From a checkpoint of a small encoder-decoder audio transcriber: encoder norm batchnorm, trained on read English sentences (LibriTTS-R).
Rows from block 8 of the audio encoder of a small encoder-decoder audio transcriber, named by matrix and row number. Each number is 50 + 15 x the weight over its row's rms, rounded and kept within 0 to 99. All counts start at 0. After the name is the row's rms in percent of the matrix's.
After each channel's rows are labels from the 100 clips, of 14976, where the channel reaches its highest value: "responds to" is what is common among them. Only what is clearly more common there than usual is listed. The data: read English sentences (LibriTTS-R). In brackets: how many of the 100, against the usual share in percent.
# c30: last pointwise conv (encoder.blocks.8.c3.0.weight, 320x320x1), inputs 160-319

c30.85 095:36 35 41 41 61 68 55 52 31 60 51 41 27 38 64 43 50 59 53 47 52 41 37 69 53 42 58 62 63 44 31 48 68 54 45 26 56 52 70 40 39 43 34 28 83 56 53 51 46 36 42 44 44 45 41 58 43 43 43 47 39 39 53 45 47 30 49 52 57 57 50 40 79 41 51 60 47 36 34 26 45 32 47 48 29 39 35 23 40 23 61 38 47 22 54 39 35 50 59 39 50 56 46 56 34 50 29 55 56 43 58 26 57 25 47 42 53 33 36 47 37 43 53 36 44 38 63 57 59 55 64 44 42 35 46 38 40 66 47 51 48 39 53 48 54 49 55 48 42 62 50 51 59 44 36 56 51 32 42 40
responds to: voice: male (87 vs 48.1)

c30.26 087:50 65 47 61 52 47 33 57 33 48 57 46 46 37 64 46 44 63 62 41 32 51 80 50 65 46 51 62 74 67 65 60 66 28 45 52 50 52 61 49 44 36 28 68 38 62 57 45 34 49 47 47 29 42 67 54 40 45 48 44 66 59 64 63 75 62 60 39 58 66 67 50 63 67 62 58 40 62 40 51 43 21 67 48 72 43 78 21 66 48 47 88 40 26 68 27 29 75 84 65 64 66 58 63 22 55 57 42 32 38 29 76 28 82 39 50 58 42 00 50 35 82 49 42 30 48 73 61 59 44 40 51 59 65 52 55 72 37 38 52 32 34 79 53 58 55 64 51 55 52 46 80 48 52 32 72 51 29 26 88
responds to: the word "said" (25 vs 9.4)

c30.173 083:36 54 51 71 35 30 41 41 28 42 42 70 28 39 49 53 57 44 62 73 46 60 71 49 45 53 36 50 57 57 55 58 68 56 57 32 40 47 19 43 59 50 47 63 47 59 49 47 55 56 63 47 67 26 60 42 58 56 60 60 38 63 52 66 50 40 59 32 61 59 63 56 48 49 46 57 62 61 60 49 36 44 66 48 67 49 89 23 50 78 38 99 40 41 67 46 37 51 71 55 75 51 65 53 32 47 49 45 38 45 31 65 39 73 48 64 46 52 37 52 45 76 47 67 45 59 63 64 39 35 40 33 49 42 37 40 59 52 36 76 49 41 91 51 43 74 71 35 62 66 58 99 49 59 48 67 49 58 34 53
responds to: the word "said" (25 vs 9.4)

c30.42 091:29 37 36 59 26 48 40 56 38 37 63 48 31 28 43 53 52 65 80 63 69 43 59 42 46 36 44 57 54 43 39 46 52 54 56 49 44 47 16 57 55 56 23 48 21 36 41 63 41 49 46 33 56 35 54 47 58 54 64 64 48 54 59 47 54 50 61 22 36 52 37 54 56 56 48 58 54 43 50 53 51 49 48 59 67 64 73 39 41 64 66 53 40 87 55 17 72 51 37 70 85 57 70 61 43 48 52 68 69 69 64 76 45 72 56 67 30 47 31 61 55 70 71 72 76 41 60 56 51 57 44 57 56 62 33 44 64 48 62 79 44 64 50 82 55 69 48 62 70 56 67 99 54 77 62 60 39 71 76 75
responds to: the word "said" (41 vs 9.4)

c30.90 092:55 54 42 72 47 54 52 37 43 42 62 58 39 61 27 68 53 50 81 72 47 43 38 55 46 45 46 56 56 49 65 28 48 61 58 44 49 55 45 49 60 43 38 64 55 30 33 61 59 49 37 46 55 67 74 53 51 57 47 65 41 59 49 58 46 59 59 45 47 49 42 46 38 44 50 47 56 39 47 37 41 54 78 80 63 57 78 45 41 68 39 80 51 65 53 29 51 52 72 79 83 26 72 59 55 43 51 63 49 65 47 71 22 53 67 52 30 45 22 55 53 74 61 78 54 45 70 60 52 56 60 64 47 50 47 31 57 49 53 63 52 50 38 73 48 66 55 49 77 56 59 76 53 79 51 65 50 56 52 53
responds to: the word "said" (33 vs 9.4)

c30.139 087:64 60 54 51 48 41 42 60 39 37 50 52 53 27 40 52 61 66 44 69 38 75 84 38 41 53 41 45 57 60 76 56 60 52 59 58 52 41 72 56 48 51 47 71 54 49 46 63 39 53 41 41 47 29 63 36 54 49 61 55 62 52 66 48 44 35 41 43 34 51 68 56 54 53 48 65 64 47 51 54 53 37 67 64 64 58 99 58 57 37 42 97 45 43 65 02 49 46 51 70 81 60 65 45 61 42 60 40 54 66 37 67 43 93 56 65 59 60 20 52 36 79 55 68 63 57 49 43 53 66 70 46 50 77 46 57 78 55 66 78 45 50 67 63 40 60 58 47 88 49 59 96 46 41 52 61 59 43 44 67
responds to: the word "said" (40 vs 9.4)

c30.60 113:36 60 29 60 36 39 75 25 63 39 54 36 57 57 42 69 65 74 57 72 54 68 66 34 35 38 27 39 26 40 67 46 31 64 68 33 37 34 44 36 86 76 35 68 43 36 49 85 44 44 31 51 53 58 65 45 73 64 50 84 27 37 25 44 32 40 42 41 24 52 76 59 29 41 33 36 77 58 33 43 56 45 51 63 67 54 71 49 48 45 37 97 72 56 71 79 41 64 55 64 69 67 93 52 50 33 51 48 60 46 33 71 32 96 27 64 64 51 62 53 42 85 50 62 49 52 59 45 57 47 32 72 39 55 39 53 67 28 51 74 44 44 87 63 45 67 44 37 58 49 56 68 35 58 67 36 48 63 31 70
responds to: the word "said" (26 vs 9.4)

c30.154 083:35 53 36 69 50 36 56 51 49 33 56 88 34 61 68 61 54 57 58 54 33 52 82 71 47 69 34 66 56 68 43 53 50 44 54 39 55 47 40 47 57 49 29 56 39 39 52 60 28 53 51 41 53 41 72 51 39 49 57 57 59 45 57 51 60 46 69 54 56 62 58 57 71 58 43 68 62 41 44 52 62 38 73 70 54 47 60 61 61 44 31 92 51 48 65 40 36 61 56 43 60 69 77 85 39 72 60 64 45 36 34 59 62 47 51 61 52 41 28 41 37 64 42 49 34 57 77 77 54 36 39 50 54 55 63 53 53 10 48 60 38 29 59 61 64 57 58 59 55 69 51 77 69 59 28 88 55 34 41 69
responds to: the word "said" (29 vs 9.4)