A small encoder-decoder audio transcriber, trained from scratch: log mel input.
Rows from block 6 of the audio encoder of a small encoder-decoder audio transcriber, named by matrix and row number. Each number is 500 + 25 x the weight over its row's rms, rounded and kept within 0 to 999. All counts start at 0. Numbers have three digits each.
After each channel's rows are labels from the 100 clips, of 14976, where the channel reaches its highest value: "strongest on" is what is common among them. Only what is clearly more common there than usual is listed. The data: read English sentences (LibriTTS-R).
# c30: last pointwise conv (encoder.blocks.6.c3.0.weight, 320x320x1), inputs 240-319

c30.105:534474485503485515470501482488539526556546483500544480457506427511471529507509484442499546490498480496506525494476572491511493503506494468508514536458515522497536459451521493506549486510477508504487529464522554511487479492450522497505496516
strongest on: the word "but"; the word "upon"

c30.68:484479504559518475480498511519522506549456499483512523447533474465498500483545503464504540497483513464507502496526506474499469519445522507503495491473505532521570493515550489490480537508520504509520484511513482501493479529518515492507539479
strongest on: the word "it"; the word "was"

c30.89:478552517513500528456488505496526483516489496511480493497488504493495524515507538526454487531493551515542477493498459477494536454490500501524503496521517496498495474490505532521481493544531497464522513480506516487541491539446488502505541467
strongest on: the word "was"; the word "there"

c30.155:480478476557463500511499484511514493487511465503483526539526513529526468512498505473459526562493494511522474461519465504518509505507488478507506547560464534482465528533521488477501503511494480547440435481505487521518491516511543481529494537
strongest on: the word "was"

c30.122:544510465478506513548499452544483531495531525498489463526491494534455496496487480502491490541454494458505452479515477556479483492518467489538475471515507494520477495488495459518472497490492536503494501557471478540510470473523554542586501531
strongest on: the word "i"; the word "said"

c30.301:507419486464524487546449493438512468477530511543525518474516460521437490482540510517489504487501476511513546520467492526518476500492517478481501467529499491485493524470460551521512493466510506489514511546560512504503485507565523532498482506
strongest on: the word "she"

c30.137:504487487489522488480491544489503525532511513565516470482472510537487513533519538516515489505547497499523462488507493490516468438499470531524497455534514487489538468495542573509546474543513525508542446483521518486497572533502470474493536475
strongest on: the word "that"

c30.134:484510519526517526503500516487534510524458504499481491535534594508523497510492478505471515514534498546526526542513461524518508506513494490500458474534513501569504540565497474513548484446512499486477475538429495506502470492497494488506564506
strongest on: the word "have"

c30.52:522495509456510446491507513504557456500498512491500474436516464546509548505544462524497548487525486499502467475529475533472473486502490479509427503503484444490512493517519521529467466548488491491493476509534510448541502478486477512555483512
strongest on: the word "so"

c30.101:471457458501475504517470519459486496516523507535462457487489459503504516514492540490485492495499488488519468478480507489499455486494477515485444487516498496446497517475515568523485496500490475522455509522526528500536569472463543519471498468
strongest on: the word "the"

c30.278:555496512532515488508530462490521565546457489495426434511480515480464501485529519466490507506530526498545490483472500526555537505493465508485487499492505513552495480546522460524485507519498552508493492490477482506503485467498510498529535478
strongest on: the word "his"

c30.38:494554502496481471463494475506447497499532503493483529488481493528502532501552542510497485504512545466508463468504514556459537444510476498446473483489488481490494470524475512512476463544485509480512489478509535522513489504538497500485569466
strongest on: the word "he"; the word "said"; the word "she"

c30.256:507538477482510508524521532482527499525455534497460503521536513512480516491504509492466510498521485502531479488524447473467510487479494490484491508486491508507502508482553503507453506521474464474509529528451480473478509503492449474507548470
strongest on: the word "there"

c30.83:484473524509529511519448466457532496534483456530478446517434538507530526534460508456496485451498474503542472527470458508488504465434519492524468516506492521507503490475482539495490543517473509535511470477507535508520536470475540469481519462
strongest on: the word "then"

c30.289:492502519500488523498470500494511470501482481485501469513411531457536494500458502481495466457482489459528511524459518457493485550464453475503560504500445519489507456446507518502504525496510524503548496485466537500499554478472500501450537548
strongest on: the word "was"; the word "but"

c30.6:526515528481492494480481460485495438535490554545467463490479499526496515513493532506494520460528484485512480498505469467481493477508503467500506445490533473493556486475500551508516523449521517476526486491501469499479567448525491474473469493
strongest on: the word "that"; the word "thought"

c30.153:483500541503482515469458508469478474489510461533477527499470526489469496466476569501501504497485535465506458499457506462498517430479449453505488504456468522496492523502442532536518482507537538496525498479482455482491562468500488454505510458
strongest on: the word "the"; the word "for"

c30.203:483521549517478525551483531530463532554493485492504471515458546490487545509519467478506522515491455507494559531518490510488559502534483491453514504492478448513532489495449479487486530541480528517533527473514492518485492535497502516505536507
strongest on: the word "there"; the word "is"

c30.23:466519472515447513461507510498512494510503506530483503527501558489488501474521487484499492504451535428539459504494493503497475485455482496467484524498505470516495533538515534488510474504451507549494482473496494504509541515483480446490538531
strongest on: the word "have"

c30.225:517536465491480473483471475504542452474482492496470492495501488510485537499537459474478520539456429507506453473526472547503491500526458465524482504482485491444512520459529454502479483532489518452541478513502534472512485504518409488497475538
strongest on: the word "she"

c30.31:524504444491534491501505528502499522517467537482495484518496501481482506478509478480504516460474520494536465488499499470506488532508497491525473488466506501497527497517566488466513509500540513499509463535508470504505516513447500493470570519
strongest on: the word "it"; the word "was"

c30.172:494474527488482513476531494506494462503460466434515476524530554497499493488520511512473512511513464490522479501485540467487475525519478527489509525492466547534518496483511482473545445466447508524514503476445507514462467488496492457543501490
strongest on: the word "have"

c30.314:486477497533513488484459504501481551535484512569481478510503480485467520499518527513494523499538442500527524498512513527497520530468489506475466518519507485480560486483470516496533481501435478516442458529531489522493564490510533501540553492
strongest on: the word "that"; the word "he"

c30.303:442500510512499463519495496493524454521454458538481475473501483477476513487552526461456502515519540490490523491475451505507538456496510511498486548491518471534498505520505504541496456518491497525501527488477478494502519491491493473564538456
strongest on: the word "i"; the word "was"

c30.158:510527500474473542487511472480500493477504515483482496504435503490509503499454515479516469443466535488526475557473504472495518540461500458518542545462474504474503495532481489506502522492516543492503514511471513532483523500510530521484511513
strongest on: the word "he"; the word "said"

c30.161:501517502534508521495517509502553489480500490488503487511500505486513500479475508483450530504464534478512487512505512481506510480542541472506501501526497523581522484488553496550479551494506498528527530499503526495469493515488500514486541523
strongest on: the word "i"

c30.188:541510489447516515481511495448501541470495499486496502497460475458488543511489457553478439490491471521524455475447485507539534496439470532483485498508436465497431485545489548496504502528484522501474454499477524517503500474502511503450474497
strongest on: the word "to"

c30.283:480508474474522497475515517522498490508517514524496513482500470455512478526510471532501502484546496502452512541510484502510522493469551502481513472528523502515475557550501478499569498486498522489491484575503503513517532484476526521565499481
strongest on: the word "she"

c30.251:445499524554479540521480515493497546472510475501513457491466533500476493487516528515484487480488519498579507530520444471524481498443470473533520524521456495492471498532502523469500556470500498523482412498467565514486513493479513502478540520
strongest on: the word "that"; the word "then"

c30.57:513499513537480497520476502487519482533508499502472472476539461514508555500541513484496501522515442551494471463510454489502417456454467508480433479543473462476533488462544538484460523530526441455515544502486560505463537539503447531473475513
strongest on: the word "he"; the word "with"; the word "his"

c30.17:501477515512482480491503523536468499506484523481502500467462496493446478458525453491505521484451504491501513553465521486442507515508529479485497507530456479534501479509536482534461543498486537478512457533443473464539478493535476481503528507
strongest on: the word "it"; the word "is"

c30.219:459542518502478525490492486492509516515519553520439457513527546521465543538482517514469451493554521523518477485513454500530513524506522558534501473543520471485526522505496506518557431521517523492501499525491491515502492510534504493480500486
strongest on: the word "from"; the word "for"

c30.249:510459529478510462492458534496475506495491499479484526490498496465499501495489499469507509577508506544457506505517538511501521522531479510509521483453530496490522515492484463504483528486522528480530490520493485464495512484518448461471496495
strongest on: the word "his"

c30.170:537516455473462495501485451474495503470477449478492439462525510491521446474424498468479437414500464469462513528497517503478503503524480452540529517490489530505499518495499443480508485490505535503488523465509504514493476476478514484536472541
strongest on: the word "he"; the word "she"

c30.76:521520504458491482511498487499487474461560500525529517498527490540473515460546531507515489546511511483510518488477487541499475498522483476461520474492452468515459490473495529505474506487479489510495495514554510467510507508560481538510458523
strongest on: the word "he"; the word "said"; the word "she"

c30.15:531451494511491490509514475490489509505504507496475576482463494510468483510497506493511494459467450488469469504526478538476500485478465519550482491490482498505514527513527529475509483495489490458497520505489483501510516489457500485503487536
strongest on: the word "his"; the word "is"

c30.180:511531493512509447435480472496504503521473490473543487473508488543472486490526526518497541531511490492530456502511536522469508466496480499512487501473539522466527490479539488527510451509478491512481433475457466496480481497482513508498503527
strongest on: the word "was"

c30.94:493483519482501501507458539514518496442568468504521476507474532522480495484509524501534512509465475466517547513526494489475483463546516512474542448499445488515443438434505525501533483480466524492531452480499511514504481504533499517465500508
strongest on: the word "from"; the word "she"

c30.195:488481485472514502477504541497486487449515490499511484493525565506503495477495510485507502476460506486515489514503469496511490484517467451503534479507488479464483499473491482487486474537512483540524512504516538478542509523548513475506457480
strongest on: the word "no"

c30.240:548493478516487516491506504522532510538536483524500479503476521487487534444485527469455528522482490507551470531500457509511563483529488450496465537439494500498521525499541503480433525491487489500537500523486513513485493491504494481526539536
strongest on: the word "i"

c30.1:502521515503483562469486489498536483488474515489464548493498501500526495526450456524497509515485508500482481509518526495478500496461503492520548501452502448490484464530533460451532504526520541523547466500483470505511465462453488452491476534
strongest on: the word "but"

c30.116:516525477476523497484474546508483473516493504450485522513516487491537466494462489498494513532525505496470505496472498497488483532490541489496491472507552501459482490504487503480496476521543487471492486509473453417543485484515482495524529525
strongest on: the word "but"

c30.198:509488521457498516498477523487478465478549562450479520525495504540526525507468496517485530515532490522497521521530479503494490498549514493524519500500523494487479499496483499478482487504496528502550511478493528542538427482538504532472495505
strongest on: the word "after"

c30.111:485491495499465433478493480452528537484541525475522509475522499470455471417520467497500537479492398467499532481485466476479519497488452459471517552469447480532486531491526493530510480497432533490521510513555507469519494513533458541500505531
strongest on: the word "she"; the word "her"

c30.77:488472523504487491507447527484516504523519513527507512469503500560441545525512533521502521492519499484468497495514465476476495501503435461556502472479446485534511521506531532529446486514542535471556463505516493493541489482475484506490525539
strongest on: the word "i"

c30.78:523535483454491512513470511519511479501516518494489487515496515500505505489502481487480482416466525516502461508468481475517519505527501470482505486512512489486466456504488462514520548515537507453531474507476494460495469456491446441521473494
strongest on: the word "i"

c30.44:453478447556470481540472466501484514507533456502481480476522516535439484522470482509497505483493522474535511484515523488471478557502490500559476523518478507495539525473526497478510506473510451490473519491510505488513469488487526493535506507
strongest on: the word "was"; the word "it"

c30.312:558480485490467489542502490535506566494522532500503488490514522501489495505541503490461516536442536497554491502501488557502529506541465504535525504492510509538503513554496471502474524517512519495468541531496501546508475523520563511536531517
strongest on: the word "said"; the word "he"; the word "she"

c30.87:505506510515488434517488534537461519514467488505482516466528495497491488518506484480526547524537464513506455445525486518548451462495495544500478436496542503507535523528517517479492509508521487489481535486517490419491515495472448498468491510
strongest on: the word "that"

c30.8:512554487498484508484495479505500481511492491555488476462531527557504528511519487490518479508539498495485426496497474476536489427470490479479461466527531497496508507501510552482490480534474492477494506468516479466516611466480488488534507479
strongest on: the word "that"

c30.86:541522517496471461439498543524559461471483475485484509448540469510523501545559460533482547461507495504462462475537498522504516486509474491476477495520498475458493532497524464499494477520484513476476457515466535470512518530452459497496513540
strongest on: the word "said"

c30.246:458475558504504480479487525483481491503486475509514511484479493478532465492534533452493508492478499520530530475470450519467463471510472481475491477488495471510444533515479504537529506493501504503532511497511506483524487497488500533509480477
strongest on: the word "the"

c30.224:530491443510521523465512480455492503502482499496456486511478504504507535509510496520523491480499519512505471511482482502527491446444494502529512484506442538498468490523542510524508485544524486520484475436468487511473491463491470465504486538
strongest on: the word "was"

c30.65:482566494517486521469555446501516502552460518513466489515515550496551550503510525482474481498514531515529479502537460514473497490522535483530505417506490486487515545506526519540502525523548498471509494468446527506485529488507508502520512527
strongest on: the word "there"; the word "is"; the word "was"