From a checkpoint of a small encoder-decoder audio transcriber.
Data: trained on read English sentences (LibriTTS-R), 15625 training examples, 66.4 epochs.
Rows from block 8 of the audio encoder of a small encoder-decoder audio transcriber, named by matrix and row number. Each number is 128 + 32 x the weight over its row's rms, rounded and kept within 0 to 255. All counts start at 0. After the name is the row's rms in percent of the matrix's.
Before each channel's rows are labels from the 100 clips, of 14976, where the channel reaches its highest value: "loudest band" is the band of the loudest frequency at the time of the peak; "top examples" is what is common among them. Only what is clearly more common there than usual is listed. The data: read English sentences (LibriTTS-R).
# c30: last pointwise conv (encoder.blocks.8.c3.0.weight, 320x320x1), inputs 0-159

loudest band: 4000 to 8000 Hz
top examples: the word "said"
c30.139 087 [ 82 128 113 219 167 141 126 103  79 136 205 147 142 117 108  62  93 134 105 103 151  72 131 171 157 121  71  57 135 126 134 139  87 109 166 174 142 130 138 120  79  62 165  98 118 152 121  99  90  69  53  81 149  94 113  82 116 127 151 177 133  92  68 152  81 154 105 119  79 181 149 179  81 113 117  81  75 128 108 166 172 118 169 118  66 134 152 112 154 112 202 143 134 159 118 119 115 104 171 136  95 104 129 108 115 119 162 133 129 159 178 148 148  97 145 101  93  99 150 137 107 141 111 145 158 170 161 113 121 156 127 145  83 129 156  91 159 159 163 150 103 137 131 177 100 146  95 136 103 140 107 146  99  93 166  75 130 119 148  97]

loudest band: 4000 to 8000 Hz
top examples: the word "this"; the word "was"
c30.157 097 [148 120 113  88 142 106 122 107 148 126  73  78 143  88  76 177 126 125  92  95  63  75 145 158 103  62 127 117  66 103  95 129 188 159 139 102 166 121 186  92 140 101 143  66 184  92 121  76 171 135  42 176 122 131 100 136 186 123 137  95 131 142 131 152 131 159 186  74  43 137  41 140 134 127 156  71 147  65 116   0 157 103 124 101 109 153  97  91 229  93  63 155 132 141 111 125 125 162  76 145  43  85 146 100 117 153  74 135 116 146 126  77 101 147 136 145 137 132 124 167  84 131 109 103 121 112 114 114 133 135 109 131 107 140 100 101 151 116 110 119 133 118 136  64  93 119  74 144  77 171 151 148 135  99 121 128 153 138 140  90]

loudest band: 4000 to 8000 Hz
top examples: the word "said"
c30.230 101 [149 104 148 176 158 109 132 118  75 131 238  53  39 106 165  73  83  82 157 159  79 166 122 187 109 102 103 166 156 140 142 132  91  78 104 151 152  75 178  62  77 106 137 139  93 140 130 137 116 106 144 100 134 172  86 117  71  90 108 173  76  65 185 156 142 114  17 109 150 181  99 208 171  80  96 139 120 128 222 135  78 134 173 110  87 131  81 122 173 115 160 154 142 123 116 151 129 173  63 101  67 103 164 106 106 142  98 140  92 138 194  85 114  78 104 136 139 146 168 122 115 126 112  98 133 187  91  81 146 164 150  72 138 126 112 116 183 130 155  78  93 123 118 135  95 149  68 123 119 126 123 128 121  66 122 141 123  88 137 152]

loudest band: 4000 to 8000 Hz
top examples: the word "said"; the word "you"
c30.301 125 [ 64 125 168 156 200 162 142  96  92 137 161 151 196  98 102 124  39 126  84  62  17 116 115 213 141 142  83  77 118 116 132 123 188 160 125 107 121 135 152  91  46  41  91  81 126 159  94 128 187 100  92 127 111  98 136  83 126 154 183 123 151  88 196 194 137  73  64 136  62 183 176 151  32  65 121  98 154  71 215 126 130 114 130  96  86 115 109  97 180 130  88 127 136 171 137 163 108 114 122 158 129  79 133 105 108 141 100 126 122 135 165  92 153 114 153 100 133 131 119 147 118 135  98 111 138 155 113  86 127 143 142 130  36 142 151 117 165 138 133 148 102 123 143  69  75 114  76 145  65 145 125 153 127  78 102 136 117  69 152  76]

loudest band: 500 to 1000 Hz; 250 to 500 Hz
top examples: the word "one"
c30.30 106 [113  91 101 179  93 118 109  95 154 132 137 118  61  96 121  77  30  57 113 143 165 150  95  86 141 117 157 208 118 151 187 122 176  71 103 166 117  68 116 126  79 132 130 158 112  96 137 128 112 110 106  96 158 158 104  75 103  66 125 130  11 157 161  87 116 137 127 187 208 111 114 126 119 122  89 181 114  82  63  91 114 129 121 100  87 132 119 140 147 118 164 143 120 157 122 104 127  98  89 145  93 115  90 101 148 110 135 113 117 121 142 115 131 151 154 161 117 114  68  97 164 113 103 128 100 125  76 169 124 130 120 112 162 110 125 106  69 180 167 120 127  68  89 123 136  84 115 123 127 143 185 120 116 108  91 130  85 138 117 155]

loudest band: 4000 to 8000 Hz
top examples: the word "this"
c30.227 101 [ 83 130 135 157 194 162 203 158  74 154 143 137 121  75 104  88  90  74  90 128 171 123 181 139 178 174 133 142  82 134 157 143 114 165 155 178 172 187 149  83 129  88 134 109 203 107 196 101 201 163  89 149 152  71  72  77 122 197 172 100  66 127 101 176 175  96 129 171 124 159  69 159  31  56 128 123 176  57 146 145 127 144 125 167 144 134  79 170 170 175  51 150 139 118 114 112 136 186  79 165  65  82 145 125 120 133 138 134 120 142 119 107 118 107 119 191 115  95 104 140 154 120 130 157 140  68  89 136 124 152 192 107  94 122 141 127 128 114 112 112 157 107 121  76 127 102 134 131 113 125 136 129 153  88  86  82 145 116 132 153]

loudest band: 500 to 1000 Hz
top examples: the word "my"; the word "by"
c30.23 088 [107 113 147 139 108  87 104 151  80 100 151  98  47 135  91  99  29  85 143  52 145 232 117 102 120 149 187 137 111 152 160  92  98  96 117 146  76 104  78 132  16  90 129 156 146  51 135  87 136 149 165  78 182  65 190  39  62 134 173 115  54 173  33  91 124  73 173  80 156 132 162 139  93  63 148 123 106 133 117 193  72  70 141 130  64 146  97  86 149  89  97 175 139 151  75 135  76 137 111 110 155  69  97 119 138 137 126 160  87 129 143 103 139 100 165 114 143 122 124  94 107 110 124  73 117 121  75 112 121 158 120  96 163 119 118  84 116 115 150  87 138 152 157 102  96 125  53 113 117 134  98 126 120 134 115 155 101  89 119 170]

loudest band: 250 to 500 Hz
top examples: the word "so"
c30.215 096 [103  86 150  43 147  37 117 186 114 106 138 199  94 113 190 186 126 170  96  32  63 127  85  78 104  34 122 175 128 115 118  85  53  71 114 144  34  92 117 185   0  88  67 137 189  77  97 117  93 137 109 102 177 113 175 121 168 123 178 115 106  77 130  70 102 121  91  72 119  19 187 148 167  87 178 121 109 138 156  99  96 142 136 139 104 118  86 118  90 117 163 123 129 123 112 127 137 116 158 119  61  81 107  83 139 130  84 121 140 150 165 102 125 131 140 114 128 133 122 136 149 133 129 127 164 118 121 104 137 144 149  90 154 144 127 130 123  83 132 161 105 107 128 146 104 131 127 154 167 147  96 112  94 106 144 105 111  68 120 149]

loudest band: 500 to 1000 Hz
top examples: the word "my"
c30.57 088 [141 100 153 178  95 121 118 139 135 148 101 162  86 177 160 145  83 178  90 148 127 126  72 132 119 128 164 158 175 123 114 119  75  87 111 123 102 146  94  76  37  89 188 158  41  98 104 182  89  72 213 117 206 118 165 112 101 143 174  65  82 197  96  96  78 162  91 151 121 105 145 117 142 113 197 158 111  50 174 194 103 107 176  97  48 136  82 104 189 123 165 146 158  92 123 106  76 203 125 116  43  82 140  96 107 130 127 178 132 134 164 104  69 109 117  99 148 120 175 159 113 157 125  46 141 128 100 123 148 157 179  87 131 175  69 125 120  98 140 177 112 136 176 157  67 172 164 134 146 171  63  98 122  86 159 134 141 110 134 142]

loudest band: 250 to 500 Hz; 4000 to 8000 Hz
top examples: the word "this"; the word "was"
c30.68 113 [ 86  89  84  61 137  76 148 141 150 118  63  68 159  84 109 211 172 163  53  94  82  54 179 164 117  99 110 153 104 138  94 112 171 137 126 140 133 164 158  74 216 122  73  97 203  93 115  46 165 151 111 129  89  71 109  80 181  80 103  78 133  37  88 123 120 191 141 120  67 102 140 100  41  73 121  47 205  59  96  62 163 116  92 148 122 117 109 123 116  93 101 124 116 131 124 115 152  90 110 113 126 157 155 106  91 110 140 138 136 144  88 113 143 138 112 143 132  96 106 140 126 170  75 147 155  76 142  86 125 114  89 142  99 121 185 119 120 166  93 190 234  87 117  96 154 102 123 141 104 153 152 125 149 127 103 103  99  84 124  77]

loudest band: 4000 to 8000 Hz
top examples: the word "this"
c30.56 101 [ 75 147 155 114 180  98 174 119 135 116 105 121 168 114 101 141 143 123 114 123  78 110 169 179 150 121 131 138 102 144 109 133 118 187 185 117 135 144 135  43 147 113 127  83 172 120 109 150 197 136 124 133 145   1  88  89 185 167 197  44 122 125  55 202 146 133 144 149  18 166 106  71  68  44 145  45 144 112 140 166  81  96 118 132 111 111 107 120 143 133 131 145 130  84  95  99 124 136 160 156 107  73 181 114 118  99 147 143 157 134  99 132  77 113  84 134  93 107 132 138 104 154 130 130 163  80 171 127 116 139 115 109  99 143 160 120 126 127  61 112 167 134 161 152 109 136 113 115  82 152 145  88 138 139 146  78 145  98 108 134]

loudest band: 4000 to 8000 Hz
top examples: the word "said"
c30.272 113 [119  79  93 163 179  98 132 118 132 128 160  57 173 128 116 105  72 118 113 115  85 109  95 180 159 108  95 135 114  98 117 111 104 189 129  88 144 128 171  59  85  56 141 117  74 155 115 116 140 133 103 155  92  95  78 118 133 114  75 141 148  86 185 174 162  93  94 141 130 196 137 143  61 103  92 165 155 109 124 114 152  98 129 104  97 147  98 134 103 100 102 171 137 156  91 138 119 144 120 131 113  93 120  90  86 132 132 137 102 147 132 123  87  52 160 164 141 131 132 115 127 116 141 107  98 137 133  89 132 174 192 138 100 129 118 129 185 161  98  71 123 133 133 167  89 144 112 112 162 154 124 181 150 115 136 125 183 120 104 153]

loudest band: 4000 to 8000 Hz
top examples: the word "said"
c30.214 107 [107  98 157 136 101 155 121 127  81 115 179 157  52 123 180  77 159 105 144 125 146 128 171 156 100  96 144  85  78 148 147 147 130 135  71 169 149 147 138 172 156 118 122 143 137 100 114 132 141 138 105 111 142 144 118 121 123 113  82 144 146 130 144 143 104  95 165 113 105 143 120 192 113 137  74 105 128 135 174 150 104  70 130 147  71 143 113  93 112 113 135 148 148 101 138 163 120  78 105 134 170  56  96 120 144 161 111 151 130 147 139 138 160 148 135  85 120 140 160 184  85 136  81  90 122 152 113 152 147 173 120 119 142 166 135 123 120 110 117 156  80 155 125 134  92 136 123 175  91 173  51 106 109  85 122 144 122 107 164 115]

loudest band: 4000 to 8000 Hz
top examples: the word "said"
c30.279 118 [125 108  93 172 169  99 115 144 140  97 172  94 119  88 120  88 161 102 140 133 100 144 114 158 106 107 123 100  77 151 115 100 126 121 107 133 160 108 150  93 104 137 141 132  89 144 177 136 153 141 142 103  65 163 139 126  86 112 120 173 142  99 188 149 159 149 157 121 113 182 105 146 153 130 107 125 155 120 141 130 156 106 127 145 137 163 117 105 132 110 118  75  72 148  89 137 114  87 100  74 122 166 138  96 120 171  88  60 106  74 154  95 166  93 192 142 176 168  73 154 117  89  89  91 132 121 101  56 178 127  87 138 120  64 146 106 140 100 144  63 120 118  51 115 121  65 120 173  96 103 142 143  96 100 110 173 113 103 147 131]

loudest band: 250 to 500 Hz
top examples: the word "was"; the word "this"; the word "there"
c30.106 089 [173 145  72  75 150 114 137  88 121 110 104 102 130  56 103 115 148 144  80 136 164 106 148 134 101 160 164 183  26 101 118 147 157 178 107 119 156 130 145 109 204 168 179 141 221  35 135  76 238 124  95 134  86 135 121 141 123 144 145 138 155 134  77 111 156 118 161 129 115 135  64  53 113 121 190  73 123  89  97  30 135 126 162 114 135 127 137 125 109 134 102 129 127  75 143  82 163 121 106 172  99 163 145 119 176 101 113 155 187 137  76 125 101 175  99 114 116  80 114 146 122 162 153  87 117  21 130 150  93 148 117 117 106 133 109 134 105 110  88 185 136 141 144 116 176 105  66 118  99 141 158 101 152  94 102  82 161 111 125 104]

loudest band: 250 to 500 Hz
top examples: the word "you"
c30.130 095 [143 161 155 205 112  69 127 134 128 143 141 208 114 204 103 116 127 111  42 195 165  78 118 120 142 150  78 102  62 160 118 131  93 120 117 149 146  36 127 158 151 129 138  90  79 198 118 121  85  44 148  99 170 104 136  32 152 101 155 135  97  88 121 126 127 108  67  53 183 102 234 164  82 127 189 232  87  76 113 153 130 104 167 172  61 128 102 112  50  86 113 185 149 110 130  85  92 104 104 105 132  57 163 110  85 100 108 152 133 170  80  86 149  79 142 117 110 112 128 134  92 162 129  94 168  90 116  91 130 125 175  70  94 143 143  96  99 130 109 100 103 124 162 103  75 151 124 131  83 141  89 103 112  86 126 107 138 106 124 142]